config = dict(
    dataset='photos of plants and fungi (iNaturalist)',
    ema_decay=0.99,
    warmup_steps=660,
)
Rows from block 6 of a small self-supervised image encoder, named by matrix and row number. Each number is 128 + 32 x the weight over its row's rms, rounded and kept within 0 to 255. All counts start at 0. Numbers have three digits each.
After each channel's rows are labels from the 100 images, of 14848, where the channel reaches its highest value: "patch colour" is the nearest of a few named colours to the mean colour under the peak. Only what is clearly more common there than usual is listed. The data: photos of plants and fungi (iNaturalist). In brackets: how many of the 100.
# pw: pointwise conv (model.blocks.6.pw.weight, 384x384x1x1), inputs 288-383

pw.108:071118074100094115123127085142114111123102108175133110168174083162146071102148132106127125135116060124132153160078179119165159119145189063141143129074078082112098141074110114138126124140138115170203124113139117095138139128140127075147084139136189115102126138136161117120114148198133160128
patch colour: pink (53)

pw.134:096136096176153152243151095158134101181173121112138131171144146084124098096174057201155171108105086113132145118172135088122114113140129126149127165189136116105146098124130109135123140143116098167139117139132158100150170222134119151142139120117126100155095124115106123114078139126095085094
patch colour: black (45)

pw.17:128164081051092157120167202097116119132175164096050168077107149086075126172089164121134150137152118135137138093133142181154148129126119132142125111174146099147165105117084122107193124095144204112142111106133045140144123104106074057129071139131130140177139085176125160161094172136065147154
patch colour: grey (74)

pw.278:085119156102104117138170126096156157084103133113097101120131147113117141110067108142145105139153197098182083099110160148100140129090145113145096127072125144072166211135118143092211121096092128111138095123214108134083132142156199109174123158144174168109164172130141122115123126160102156151
patch colour: white (49); pink (45)

pw.84:103100120081203133130110133120083102143117096134114158116159091169107137167112120127087098200102132110131139136126135165096098086078139139132140143184056140156092121197117178157120174111110135101098172116098099147115167127073139110123107111156116132089091094162051109091097131151166110106
patch colour: black (80)

pw.337:135124116150137078145077188075086159122229103170163159155099126162145121123114220164112104115098100103129088108153119166058117080135039140128133165119133125109169110072200120101154074099160161094120153057132174139134130147087148142156132160091103090080141137132081151144138097140064106067
patch colour: brown (70)

pw.177:081149142145119104154123182119123141042178120176134153071085115070118129135122158103141099123098147129146137079091130113120101090144146167090192155141120133138165177093139067108168102123157121157143161099140123118144131105227179153151096134151109111133094192144160136163166128180081109144
patch colour: grey (77)

pw.342:118153167105102068089153208121123154083125117182099130101144112146049150170160111088166110158106095112128079182080140079139151204088128222150128097121126131108166130127112148099128111128112100104191085123119145157065106089078139159109151103122113088128124116143151132131138096107142124176
patch colour: pink (43)

pw.188:092153116062120140160109172100186143085150076115126109111153120100123162157128132071103076149144086110163174129071106078095118093092135150175104115130154096130149142136138084153100143093072089102159087105111079138135167142135152106099104123133142125139154156136071156189157113063139116158
patch colour: white (63)

pw.282:101111152157116141189167124140104152088108119120142071126123069089088152120152083151115105138140114130126107155147066080191135145126117106107099118173176115104143118111085122112160127175144160129119076130137158164198145121127095137111156143130146096115097106186163113159113112117104043122
patch colour: brown (60); black (33)

pw.75:147152123149167177113130129099109092150152092142180042125118102187139131102093104146091132132107165110126168090116102154141090147102089141190129098157123113131138113110106151124047163154115111079117133172148125134138111105105072074162153135105168097172116135146130114126117195098124146135
patch colour: green (25)

pw.318:151207126119188179174139133110116081086088143107128131168096120115128135103081149106115105083131191163110123167094140128091172140108098099138095140093162125161179107117103113085120099179117143161112153096145096116141131134098147126094129084133123107113161141139127128150142185152064130144
patch colour: grey (76)

pw.362:070180121125058162071109145091086086146096113145168156139095137082086111133116092147127119134077121142126147148083086099075103125136101151124165080187085160133152148140170137112148130100160195108125170154130109109140172176132167148167147130166121081149068061080134149138097200171126085140
patch colour: grey (78)

pw.259:128146108121123115113126131131175124140121097181090079157164123070128121181096119092129120122126140084127161072144157153162160071147198081086137152083153100113113135111126082105094177125142222138128144116137082102122145133087143120136128091093193128160087114120114163086138134162115155068
patch colour: pink (25)

pw.101:142103128164139101111093087146102132110135115172113149129135083088131141166205124099157115132119129044173176150153176108139128120181125178136126199136156140159109098152157146173124145143126158172124043134143126067095184119133147086122138129119099138134067111138073169168163123122072133077
patch colour: grey (74)

pw.217:156131055140103152121142118123138127091108127116109127125116185112130123106134134116142102128100154137134095125126156113104102119127123075119079145140072138155085161117105114109135147185146072118117075099109143176160078128129122122107148107119124081177168091152093100114147114137045109138
patch colour: green (29)

pw.200:137154099116156178109137105072142108101151084118166119125139132060117167100123138082154158131142120129075140187117152151110097106161102060120113120109160161134114120141163137099142159076141173148155115067124132146092097114175111179134129120132127131177110112075102116092078073124192111120
patch colour: grey (87)

pw.279:116136110127142095116151211170092121150113115126160121162130133144121149147099150135123113163118133133111090151132116147092076165116165119097080074125126116181124187166141111089115110124104058164102041162121175071108128135097119188082138118114159097112120127127191122093147107166135114060
patch colour: grey (86)

pw.149:061136109174178072104064134119106185162092088146184129142115084131109083101159112160149120086171110143105090148131159136136051139110209078147165142163067151159129097123086187146099102168144163143044134094166107031131153130126177122112131106149103134115108144141133160094157147115121119107
patch colour: brown (67); black (26)

pw.26:167120155130159117139160073157150127113186112132141131113129103145120155145106117096143145095130133091161085145097178127112121126135137093113097082118125132097160157139157191113160108093113070129070178178127107153149120145122083131105118133138119087148102102046085127102095144103162130161
patch colour: grey (84)

pw.145:116089147150128120142167082159101133087157134133141116144154116072106096119148052134134182192125155117136066152123140105125138162111131153144138098092072136061104130106118077127077107158174110105134075126186076146150120073123099158111153111105135129071126170137070153134136057093101159054
patch colour: pink (50); white (29)

pw.5:071161105113115144158161086084074130127162129136103150219129115145114108145103115167109123096115133176137121079208135133152121083126131174104139070201100122139190128081177101120096130164144073151123103155101123029074148150142126111158179121117123145048145136144126128102152154156139159097
patch colour: brown (70)

pw.270:122106072118147155104114157143105137116078110047119056173147097159116073089117167114151148164143093135130094108095098140103068137106093111143077036152097153123112065089108097128083092114085095154150133137151112143137149099098189091107136072167183127180171200145138147131142087161117065102
patch colour: black (56)

pw.181:123215119164140160123166052102156167097105143125124094110166123097093075119090137142095119130131100157145143117088115103170115141152137100094142172138133131123128080080156145133143109124146128093122113197134143167133170111149082150185135124136117123139081082150098169115141125183153099178
patch colour: green (29)

pw.267:135134103148122095086162129111161140138153137117151096119143110083167172191098034135093149127108146146121037146108103166147116143086171040159149167144158139188131162186149112134096162100148095123078104143160088169108104136090069157099106130122110136128096097146161144151085175169119140122
patch colour: grey (75)

pw.41:110121138149136131117077076170133107108019111144170121103100080121157151143142088126070135065157117101139079144120120075106089174181128050137101162093084103117108143154150134148179155130150127161100118091142115153122154138164147078161101125147097147127139098099204127162139190108123085113
patch colour: brown (70)

pw.136:175200113125137118166129187106105095103036081052120104100130154140119106142132164096083114087127140136132139084111129159139128148147096124112111196124155080093116161152148147129128168126156135223089173138098079170082173148099091084105094141143145168119156138109112137096095128121126137110
patch colour: grey (78)

pw.143:158111153149158108198091140061123155159075079087138140154122132137081140135129170158159129127069177154106121128114066151148082139115095153162120140139145143101155099076149135149097105120126095066069182121120103148132101087105134087140141128111198107126187139193163074127126185128108138129
patch colour: black (46)

pw.302:088116109094120134123131172116117103041175100135224118087161154086180157125158133124120164091094146084145144153115157123095091141141099164100118106100102085131116130121121100194074182090107090151149097084134208118090160126099135134162084115133069124129141117087116121116133143148121159125
patch colour: grey (75)

pw.187:206147154164084116089145157157144124155156083144102095111139139122168106170139172096151141118115108152176096117105088123142140126120135072118155145150099107148117134110132100115148107133127161090117097129167078057116165179071089143084116102121182090149135087135031143113138085103106159106
patch colour: yellow (28); pink (27)

pw.310:119143122169097110149124122152147132166150121169144129118187145107078125091094146159167096132129092174116093051120184116104090194159144131105163130156138138116155066097136166096105142125141174170145158170136142104129105129141121126154141138152129155137088132106068101188201110113194104093
patch colour: brown (64)

pw.106:129148127075106128124180088157154097117048129153088116151106145121165079101156118121175134151066113107104129136138175108184095153148168112089085134139060149133158123172144155127105116118086162137120114137098158187134132104167111106145106114141071106152105128156104158131098092115137121026
patch colour: grey (75)

pw.231:124117157100065079127120105089110094098105173199136168148138109122105119119149103159120115154110139129077171092169127091081140148160168161121070159097090109126143127101126100148102128086109089128167124125099117092103145134126124132131129083117137096164129132066132107198112150119138156071
patch colour: white (31); pink (25)

pw.343:126101101184128123179113118140113117157054159071121128116156081111125186166064176055120128116117141129093141118124139122135133183141170086118066106098116154121145118162124140148105120048129086117147133114145096138102127116173140120115094109131117193135103105134170158157125108095152113204
patch colour: grey (74)

pw.325:154147138142192126071111153087119140039105165115139168133162122140145106139121113120078087117119174090116171118134117150152187146165134133155117184170136094112101161101063090099097144088143118117177140146138150133169150188097086098141120153095213055116137138167138139170159135165090146162
patch colour: brown (62)

pw.33:105133159118075124075142137071135093103078130166105136118180110147095171136152108125178092119080087131153163174133150133124135118130116140203126131156167123135151145133142113141173075144158105078130091171140069078126166118178080050101104140137057096115151177061113074166059099150121129190
patch colour: grey (79)

pw.164:160088169099086103102146156117114156100138146153128053127163139161120111121137097131090106180040107138102139086110084171144173107104126143120134158099098141082121122132133119158132122166081116094123104156141139167102125102084106194181116151181150142094134162129121169147159071084063134129
patch colour: pink (44)

pw.48:117108134136130146101101114082053155135176126169079112129174131102092144164127174151120158086125136104181125087159097155120151166110117151151149069114156071107092184101163131117122097195130102131122155138115162079108121129119127203148168120120143132162103102162121126161215177129108136212
patch colour: green (25)

pw.264:094165102117121102140128097089162139171162138104174145109175075123102136248094029131112070100153127159125141125128162129139143150133138177147157163118106123136133107134117139099100205112189197141188174098126093098127144139134071110115106108105118131076142142152110115111146130151132113140
patch colour: grey (75)

pw.191:140076126135143157138088146111114138121143128044147104149133120104117145166117092120129144109116146092191162178146154140185138134154181180097123150162114113129147096182162107105119117200151148117148099117128153099160132081162108092139114117064119115145154138131163097176134125115104132225
patch colour: brown (78)

pw.368:125120140153140141076105082105123073147096164126112167135093143141114140139107079131167162106164160120160102191144070118156107082111109105125106126083150151103183151143193131123104099168122178127121159083100102094155095140154110083094127086124135096189136124124050167125100130099111099178
patch colour: grey (74)

pw.218:124133184174113104143175157135122148152151115212144139181114105141128031106130118136160134143167109115119158173099151165152166109161127060117154094110073079103125170123148095186098122173116100112117148166147109100098143111184122182102113148163121092122091149112151110130116077101111147128
patch colour: grey (74)

pw.59:131105104091095136118118175115059140114147142188107095151124093130120115175112115159107150096126095134166101038119110135107128162103160104129098191077083132128098094129182127100172119085133195127104155103111117099106108126091093172224116103145116117118174101186218081123105092132135129176
patch colour: brown (65)

pw.25:157172087136086141135090129170046130141139140097121120161071068125127111012123110153173097076062157118157148113130173106146133111158132118164074095155133123090092120110127118151176137162141105108129118088137149109177133148157102137135116166124131100087160154137109150188215072086115068074
patch colour: pink (47); white (25)

pw.137:028121141108115177137072156103137135135070150138125129141149040096137124090123123100107114090125177143172099126142141135117167172135184093198139164141145093119071085126129107166159130162068109157125164113115095133130146136155142165085081180105150119146138074180145126102096093065115159087
patch colour: brown (60)

pw.158:141152110105092156079167113130119103146060162118134178126111099127119106127132141135120080127134110093146171147130085130188125079110094190116066136215172116145130108129080159138088151205101148119077083085166112136135160116101136110126133111119123107136139128195131035107140153140136078067
patch colour: black (88)

pw.63:168144160161098107108108136113146118122130143171138137063114105146099138157097154137123094103076142129139107173123107122107199134112097131145102154208202123159114125105126112150146130090057102097137141084144185118148182127090115069154043114104144118112124090074098089133117133133100163062
patch colour: brown (74)

pw.338:152120133170140103132130114085105134071149143055099067119095143114096086118138103152093130168141098133156204137125124144129118088155116143135102120210105112173081041126119172232133157138117151107052184107074169111156139158074149122109117143153169094125135149130186095155137098119183142172
patch colour: black (45)

pw.100:118125098129144146086105140190114109148131172140128174097132110138133114108167175148122122046106148096143181205153141160105098116092115075102088078154112133098094103129065124160118111059112100146152121142140200158158168122064159068151161163131168127098084113108138097167134107108126092144
patch colour: brown (70)

pw.308:164159091170122115089108147163121114136083119121121111154124151152152090119062144115179122112136165131144079108131094144127175131144183181202165140107140112149119151170092154147091124090096170118088163155122149144051156115118091128143131128097121191141107107201060200101140094093188134112
patch colour: green (29)

pw.309:114145084135114166105139091141109130129127126141156127074125151118127132147112140113112156117118117117147160103123157107185067190104140111129165103079130105128137189202151127123142123114125080083120160126146118171039143136165173054179144044148170074162106048131105144130130114159222073130
patch colour: green (27)

pw.347:155139119137124116155153174156096109133146136141148173171156076152156105166078184104064121107056116078134125089092090118141140118129108109111118067174135124115138170114174156129121125134126164162066121059082161122121139091133143146162103119115124052186131151168132156180115000132107086200
patch colour: black (59)

pw.35:139178130162130186150112141119129115121203117129130141142066154131142137156192108130143042149109153123117126125145115188129146130117108099177134142116117127129105093109147159143117138054144112130142170122161126097083140126115158075172120154101163151116157138088122110064109136188126127107
patch colour: green (26)

pw.3:128053048090165105101167064135116118104127070136175093130122069115118114120111166090147161115093153108184170146132140127124108128102190141154066142139159101086110145096129113091114129123108112132112164133080158042151141101101111137133106143108143127143086096169095137106170155123188113133
patch colour: green (35)

pw.257:111131167141082098127171164121134090062193138146152194149138128128136088101194091115143101118077081145108151130117113206128106075119158050126101099138134185117171173128111116089106096003099093157105154194091055069153103167178122169132120176088171107121154134137131086124117092157113137116
patch colour: white (28)

pw.351:132142106090205119113156126102133067137065060165209166101136112107183086144101142117065195108145128142179095098116171097127083095131130110162077119102136137099122088124126133075115104128142125126114136114089144112141125111140115121161184132080114108150107108159162149079095180179130157133
patch colour: green (31)

pw.316:117143192133148137122136107102147128136110142116100162123150120154086158080116157189125191099129137125142098108137056121096189134189077156079092106164139103098143137112117131193161131117118184127189137084140094129132109143083081147133113075196140131058142129109160163101151111149060142095
patch colour: white (40); pink (33)

pw.104:165147098079121159126125162101077072127084150138150116058097129131123129084085086150143115163064135104203167140101187110098116149187111156118150148084096159100127071126108131138131102115178166107150170188112211137148122099160077152128148108122106067166095109170153121088156108134116137156
patch colour: brown (82)

pw.20:116077176154075121079137106153095153128108130159107146120124088122124140118144066142139124186132122155101120133099094134137102136181161104115160109109137074144114105112091098143150091144149083109145059171117096107068112123123093138126172117081142154137218121087069139116138083109100170090
patch colour: white (55); pink (35)

pw.381:165141145154168085112121097099127083152146156144154207068117149084151106149110100145143173100129079134154126150084132063094120131142119179125129114086110084124180182083144133162123172123175140102113125103127080150207082132146140172131161132113122101157135101127123136107107127141103151096
patch colour: brown (70); black (25)

pw.47:130055096098137132146109135186179163144126129102156138118108122149148212084116115159124155158152106131177134127151140137124137107085108142159106154140149157132139167113135120164162080161209106163118102198091144131154122159150131116119108058147165130113157160101151145189102071127108137093
patch colour: white (53); pink (28)

pw.265:144116132117138163147109159132153116191085119119126111069083129174081123141065083090100129127115168160140127041144144128132144174157183159054107138119156152106139103131136112149149128115165083047151150161151146104104201100145092160132092147143107115102131103106098112189147115113143142139
patch colour: green (27)

pw.311:062088145193156184118137156138146096077119149121152150066130120119091113176094082131124104109094105099168168131135107170094177144169139194103114123188106094146163140150149109163095090102130104091115203141122101186144180179103128145140173074129119124163097094128144167133087196123145100204
patch colour: brown (69)

pw.355:167114129080094140109186108134103123070142125155128131107137150140110103155152126109085108089076178207128197129081139110142164090147153111084138132162185113109070137129101143146126157122054142071100146110152154130135108148107139104158066167094083149161183071147105121138188149147143131081
patch colour: pink (32)

pw.179:132153163150070163117115131142119135118118112157147140158099072118148158104103074168114082142121131095161169175125142192190081061143099148090131124065141138155098141136130148125127116115156117044115138142113085091116114131117140090153125094123179129166122152120128094119086108153067124128
patch colour: grey (74)

pw.326:136068132107083108126147166153086143141153090096182186079117176143143105114151097110140170089076175121126090163084081137137106158113167180166075195113138129144099154117113141138117116130151202081196153099103110190166077161108161088147101219090133179083130116169107191148114146152137182146
patch colour: green (41)

pw.328:193199129023150119188076127118131131113103122090150089129172176190116096134148137201133130083136107115130148094102091193112088119154126116144053155149112159147076095062129112107153108077107168101214165179153162212131093123110086060166091174123109124119115132100140103109118103135141082122
patch colour: brown (71)

pw.120:107175080140167089158108104164108110084224122165142096088099177116118168162115132160108150108101148183117156092097117131096166111148113117146177128159129102096200153142099131116125098163106117184088149157127119114118137078148151178159153104100136121162195176121167164145136129176119110198
patch colour: brown (75)

pw.156:108144161137155163132096126118159094093027097098162172124131110046124138136126078127101105122148089088116087121101148115094103128119160131113094093140069118094122102068141121058172147069076111169144139111139108091134130127130140193119096171138079099052187105113155137129108127187122167135
patch colour: pink (26)

pw.240:143128111043103129164103093143117137123099092175160127090123182081153118159106083134131154111143175132131101063205173086161116086099171091109104185147132141105138082118125104177078145061173189127109162144160163140087181123142135081159162167110141121141106192194122154095060138082135074085
patch colour: grey (74)

pw.15:133122117132097126042116136083128106121113171185159071084150139118148054142093114138118132109151096197115186142177109142097108172111141152081121106099114106136126130130088116130130123089143102121191130150153068168138174110095074107109194160105097138123148107199161147085080174087192140140
patch colour: black (93)

pw.341:145102129099130141117109103084152172169113103167135182167155145105125092093139213092098162136088088121172152135112168157122213099109157126102135076142123144143177159120151117117111161145169093133140072163160106098120171137134115081099157155090116124106165131166210126120144134150152148158
patch colour: brown (78)

pw.262:137092136128144093138163143092154166081133122109108190157160080104124129133135104138116154172161108111049133129159103076177200178097140106147121115070108135104153098132108112208154124018106077135139169123157115103092114098105120070155133100107204137140087132096096126128135126124183171110
patch colour: pink (45)

pw.126:120128167072137127154128109150142149098011115139177164106161080134130144107158126133090146054153135152133107098091120086100153151093169165090096180113112161103132133074150116137123098128135178119165180114136103164105157133134116090107175103132079122174177146133137169118153076139111114094
patch colour: brown (71)

pw.246:148154174194077076146093128090118151144178155103169143138188147136112139062140023143118129167105155138107173125114134082132142092093067115115148146109131190123134147157167171119151113180127198112181189149113102099204129171116148083131111160148111161141158172099148129101155157150094134173
patch colour: yellow (37)

pw.363:165069112149149117097106123099122118090116129130107073120132116182147114072098100142114105157047140086125151128077154154143118152116110074082132134151150057165126105097121146118142141157081173125088193145086110114153126139133176117112139125097111119147108084132104131100116173148140063113
patch colour: pink (33)

pw.50:165096107150113164162160148135169157138114120143179142101177134112135118077100146137118113116133094120151154171114088171094124152145145113144090099121118118112094121064105150178117133075159149113130154148123103138140163154125138125165074125157099125112057143133187120109081120102108118116
patch colour: green (38)

pw.348:133072103137152171153151088111094169135138134114120143137104136135159152135126059133102086123091102096129142134111170143175184112139125164138127135088151157115166122136157112122137087125126109149165112156140147169187143115151208042182101082117095072120170126098144127170193139108084184119
patch colour: white (33)

pw.258:096133190062055048123096134143055127126150077126125130144114100142062118092121092153142123094044133138114128112101087081126085147180180093080111109099122126160144121065120178141110124155107106087242168030088122146154134128134105089124155117103117089161112134134131160180135160087135178111
patch colour: brown (61)

pw.173:072121121140147117078140098109111066081062094082160057138192073136113122159113162128061150181167159102097119076187153087160113097151123123153076136124116142144122155151131131137112147133116109109119097149114160116105152108162118101142126167092155124145131124134143088166078100121182115134
patch colour: black (37)

pw.202:111194142152099131132166106141129084166112127083125056117151132139116085175088135124101105107120184132135089122123110124146102124116163123107095152114155095114122152144127160128060121138121168125203181163139146066119160169108117161102116102062108133164108116125095130131124115151059094196
patch colour: pink (30)

pw.198:103158119124112156159069202161117129155127110093130156144133124099148112153162135109158090083134129157093132118154145115113164110148151156130124062066115147115089084126164150103122122078118166121154195092140142109182115162085144101134160144061164113135100116070155061108060240130140156102
patch colour: brown (78)

pw.288:073132107085060164168137185116145144232170072159088080133134104080178090067076139062131112145123145082153129089170149134127161124153137128118238156085079128146064106138129133141147132049122146157106091132149095166124128141098156130172132065127102135167144128144127101083073180141175077079
patch colour: grey (79)

pw.372:110169146130147140137124144135133166136163101096113194091073061179088079179120118170141168145080148130156131161091132203107104106061192137134141060120103127089154142130111116139179128165065152089124166126108182083101111118164169154114083076143140117087139106093118115182135120086136098145
patch colour: white (32); pink (30)

pw.176:102102110077118111111128171091033151109158147100158097110133121090103125116160136154150134103146137127124116124142141154114139135189175129101113126123107112120103088080123141122078170152110117062229110105050151116153206138131105150149111128123125118092099130126193099142060148130124107123
patch colour: brown (77)

pw.304:130142156144118099075132138152113118111054211094189129157121116111132126123132140148167161117145138143133123078159127105160092164106091216137085032205109168094151099151139155117098151135062061107128139147116082118139133143145101153158058152130105109151188118115088137084126106109118131161
patch colour: black (57)

pw.95:090125112137136115148118120130090172159155097145125130078148100119144096130153141102122133153104146084137105113130101115137119124102084146089096043169188128148158139129166164137162113132145121060158116116120164070096163196155148073132169155094129084136178130115084131154094128206083077048
patch colour: grey (84)

pw.128:138111133062161173116150072101114148172124142103174121111081152134103150071115100123119140112168155109162107093136078107131162079157106173182067117167166134118160174170153093116108141103099123133108084129122142156167110120088137174177083106146128124141185117141149099120154100095105029130
patch colour: black (53)

pw.189:138135144137081091109137116193103152213137094204178068159128140117095131116165191128107140180139174123081106151113135156165171106140131099124090117084116143129117144074159119101175141125056051098132082135127163101087081127118148149131092146141124110158118134141151155097158146081128137160
patch colour: grey (74)