Rows from block 3 of a small self-supervised image encoder, named by matrix and row number. Each number is 128 + 24 x the weight over its row's rms, rounded and kept within 0 to 255. All counts start at 0. Numbers have three digits each. After the name is the row's rms in percent of the matrix's.
After each channel's rows are labels from the 100 images, of 14848, where the channel reaches its highest value: "patch colour" is the nearest of a few named colours to the mean colour under the peak. Only what is clearly more common there than usual is listed. The data: photos of plants and fungi (iNaturalist).
# pw: pointwise conv (model.blocks.3.pw.weight, 384x384x1x1), inputs 308-383

pw.17 101:151105132120152185123159103170125129165171129143140128115101120148117066137135127129125113141129092092114165110116126073164116148088124112151114150136124107118125127161110135111115112123136110116113112088124137134113122122097163
patch colour: brown

pw.54 107:120063140155172115116129133081118173085159135130131129122124156146107092114103094176121130185095057102107151128092119162149111103128119152129125117110122096113161072117115121152088122109115109113123101163133146103093146127090184
patch colour: brown

pw.21 108:172126108108178119125119138121129084110142135118127074137174134114116111127131103174102102112145142095047119130113127125142114182130142125113127138143080116123135116128145106117109140107115148162103135132149099155103114102101095
patch colour: black

pw.184 101:099126153129127149115163148159099173120111084096133130098115105086139100097120132095139163148138149186121134157091064108071108135147129145132103100132131132109101097117109135090085131057140112088151147180096077111136146117100175
patch colour: brown

pw.290 089:116128068133140103162097137179149165121133127141116112135179186102110171152096147133132101158121128103118133124098145087116090129132090088100110161098127153126123116146132146142122053144150114114134137094126128106093107118150122
patch colour: brown; black

pw.117 104:167117128103149126101114153139159143090101120102108160097152104137098122111137123125143106094153133108154122137135141123103181120114138129135142112143100137112145148070116124130145059125115082152157107109160130124136143162074170
patch colour: grey

pw.377 109:128118118120138119110108117105181126108119112154139116101129044099155149109159099144075135111129114172089128123154126020150127146087124116098108105110095130128126097123122135112125111096062085125095124137119125136126155100127096
patch colour: brown

pw.281 092:173114145136118155100131144113116154100155182124103152103131138151111128133130118112144130113174178081107070078123167154167140110139120099143142143141127115165133126151156166162143108171122126159110140128116136095150107107147166
patch colour: black

pw.342 090:183105108150113126134127108180115082153169141122132156159125134098158127149128167117136149118124107134106141152108137151129125120155100144121131150134131175124094108109140124099086176121123128104125115127110120085151114127153129
patch colour: pink

pw.157 086:109123081123128100142113076116107155117122168128141110146124102103141115098115107131157093133120098081111129169131165131137089116139133153128135120117093126061153134135130076120117123130122129116112101103096130129129117156086137
patch colour: cyan

pw.264 111:088096109128109171129115106162116143153132123120109146145183137123131144133101102089144095125133131141053113122098136112130172073090147128094097118117099158133160132144125115121180120105082146139113135084128113133156118141126103
patch colour: yellow

pw.138 105:084118155134116138112146126125130118106112113111121116097138152157123089123106115125150088132110126108128145161129159117087121138179132130128141133121091126116158120166132116130124171087113131158145133118153132116150138093135096
patch colour: white; pink

pw.320 107:157123144110096113139112138148167143144154138119097126130130174126095124131125095130162110102143145135110139114139112106140137096141168088146156128173132133114132125127160174090135128157130112127106111152116094095123130143139097
patch colour: green

pw.258 097:121096103142087122134097140104134122110147148118098158114116077147098122115113128160152128106134126085143129128162146172142093103107136133127121126140112154123116087111098097117133114111159137157158141119110107105133181169108109
patch colour: grey

pw.291 082:123130069112123119113089117153127079153122164142112123098135133133122067095148097141143099165096151119099179145144111119203156130108099111101107134141140067118119117128155072161166120094106129107141103123107132122109098162117139
patch colour: yellow

pw.82 111:088134143122100139131126104120153103135134124111152113092081124141098136157091116126129157131108131130099163107106123108139137126197129119119117130129115104200139125111119115115133187099122128124106133148128119120089101105183102
patch colour: grey

pw.220 119:138188113120123102126128144136132089155124126142117128107134119147112129094157085131125136144114129144093113124117167138115150123144116119120116132130142150106120159126149101133122154124114137137141167117129133122122114099141129
patch colour: yellow

pw.195 096:122135161143152127154144103108114108110145127141112149136113113137105117107123134136136113108110134130107133131122153128139160126157124106089118090066136144106125114120119159131139162163087119172123122148133104164113117052123142
patch colour: cyan

pw.275 100:127147114112097116106136138133128109153133102155119131099128130102141131181160142098113155160141115095121112113111120090159175147158086111112108148087164104104211101151110122141131146089100120156099126140129104086138162095178123
patch colour: white; pink

pw.60 093:131140153126151132138125124107123118111165100101150122134128162103163156116141080098090130139118136120143130180129126167116110102160136115117130140155134145090094133125092132140142163147113148118143149144158111133129082130136099
patch colour: white; pink

pw.46 110:134135119128166131140089125118144125089124137106157107108142131141106109117153117118115091136113147130148128147133134128109150155123106105145166141131101134101139099076108072131143104106126115083090079163116117178104082145115130
patch colour: brown; black

pw.229 103:179152138103144102143119113111146155192135126116152149111085164119114154134122132192100079147112137144120152133136192142119099146159144144177123155174144110112113084101144102119140108103122139131168075066160097126115105115148128
patch colour: brown; black

pw.247 085:147110088148173129104127093187114138147126142119120133112116167114137105102083063136144069114106095127135111119127131140144061170149122116121148129132126115120135101092116121141113133150108103095110076098131114129149111121063140
patch colour: brown

pw.373 086:116112109121096162123159138101133113126156114131150144132119136147127095168160130138131134130156087142168144110129091110129116107139099171085126120121127144108129108137143110145085144038130146137167074203128083083143154156161168
patch colour: white

pw.325 107:081103146153138147152124106124116096129130143125121104143115138087174114183126193158131152129133142140111133137105151105185129121156123144109084167132154150105182124112117109152117096161131146149093143086149118073087135123102115
patch colour: yellow

pw.209 097:176133128116115111099100156135107172150136094130124110112202090124146148135135173114109158117136148172175113162115148132117137135125119099143113121100133154134164114110172137125123164088138143118155139131153124126102159160156101
patch colour: white; yellow

pw.172 105:123158106135155121133104121165105107149132113142126115121123131111135142101159125103147158116177130114131150123172181160072170144126139129110150116121141129108145154134142150119118144165089113091090112168121116135129136130098148
patch colour: cyan

pw.257 107:077137128127163091153109097116134087115103107113079112125130144166178135147120143115163120130089098123139122136173140148127102103130162119122108129161126152152125122115152115143106110126167115114174103126139122093140106160121123
patch colour: green

pw.263 101:132106173116111129159129126128085118130137068160168141127127137118156131133116132087118152127125103134126116112111141109106156102150157118102128131126159139130142098177127139132160142143149100141117161077118103114083138098126090
patch colour: pink

pw.78 097:145121109162066140146136146113128092164094140119112141109135128160121120146130115168154132144143171141111136080149147115130170117097128130106113176139148134121117177120124075135135118203129126102109153093114135050108162125104125
patch colour: red

pw.223 090:171123119100145092157056121113139136092181112139128107148147102111143126118152113125150138112138116095108158115154132151148097171140160126132098138104099133165130143113110137176155165129093084125122093115140117135123095140159158
patch colour: brown

pw.11 108:103113115152131159114128107148170126115126127120155117163128115131102096088125106110137119130092107160105153108179164122171122064144119136115115136138061095116103118134149122126116094168132136127128107144168100130132123090136105
patch colour: green

pw.295 100:129104131101181111082121095095166144132131091138113144113144128163160094108106117130130112124120081081147108145115109154110137121146118131126075159122134180146091107147122159109160174142164179109124124131139116186131145114152141
patch colour: white; pink

pw.349 094:133151099130157158105078132095093136095169142141155120131146110134126075132123137074125115177114180138162107119120143146174057144143104129125118126103135162151147132117176108091118027143156146125140105132182109126088126146104109
patch colour: white; pink

pw.155 100:113126114113155111140101123121108118123095121061124107086127154115136152159125151109124095129113131132109169142133138118184089120174089117166127126111080103123145127095136133162135088080138134154149137134095142134132167111114141
patch colour: white; pink

pw.314 091:114098108133132112111114096138121109125125112098180099116154096146156103138075094133122107116114146158094157107117158194141123081112154157103160103127118098122100118118133122114114200174154131128109130106124098136106104076093146
patch colour: green

pw.266 098:126148146143100123146139120109123090113119116129137155096123131147133154127107129103152105136097133125133144143088130149135132140155130106135113112126145136132162141124130151132114119177142135171139131191134097105122181108108126
patch colour: pink; white

pw.67 110:146149121151117156081118158102091130190128105125135120125101112144150163070137152112122084155144149140147128125091125129132159132109124134137129128123115130106116136089160138119143154110119181109143148148160136105075140133164131
patch colour: yellow; orange

pw.90 103:157125154112096110139150108090151148149106139091081147112106099157135156149138140093126122124107106129115130100128174142162118110165112096129103118117127135092151153088111164171118126125125150118128125116153118092148134096103160
patch colour: white

pw.204 094:129109125157112100156117138135138087136113121133111127134093086174126135170070123167128136138121073118157128087102117130092221142129115126126142154142090141123124091139125098131117112143132128121117117176083106090189135143133148
patch colour: brown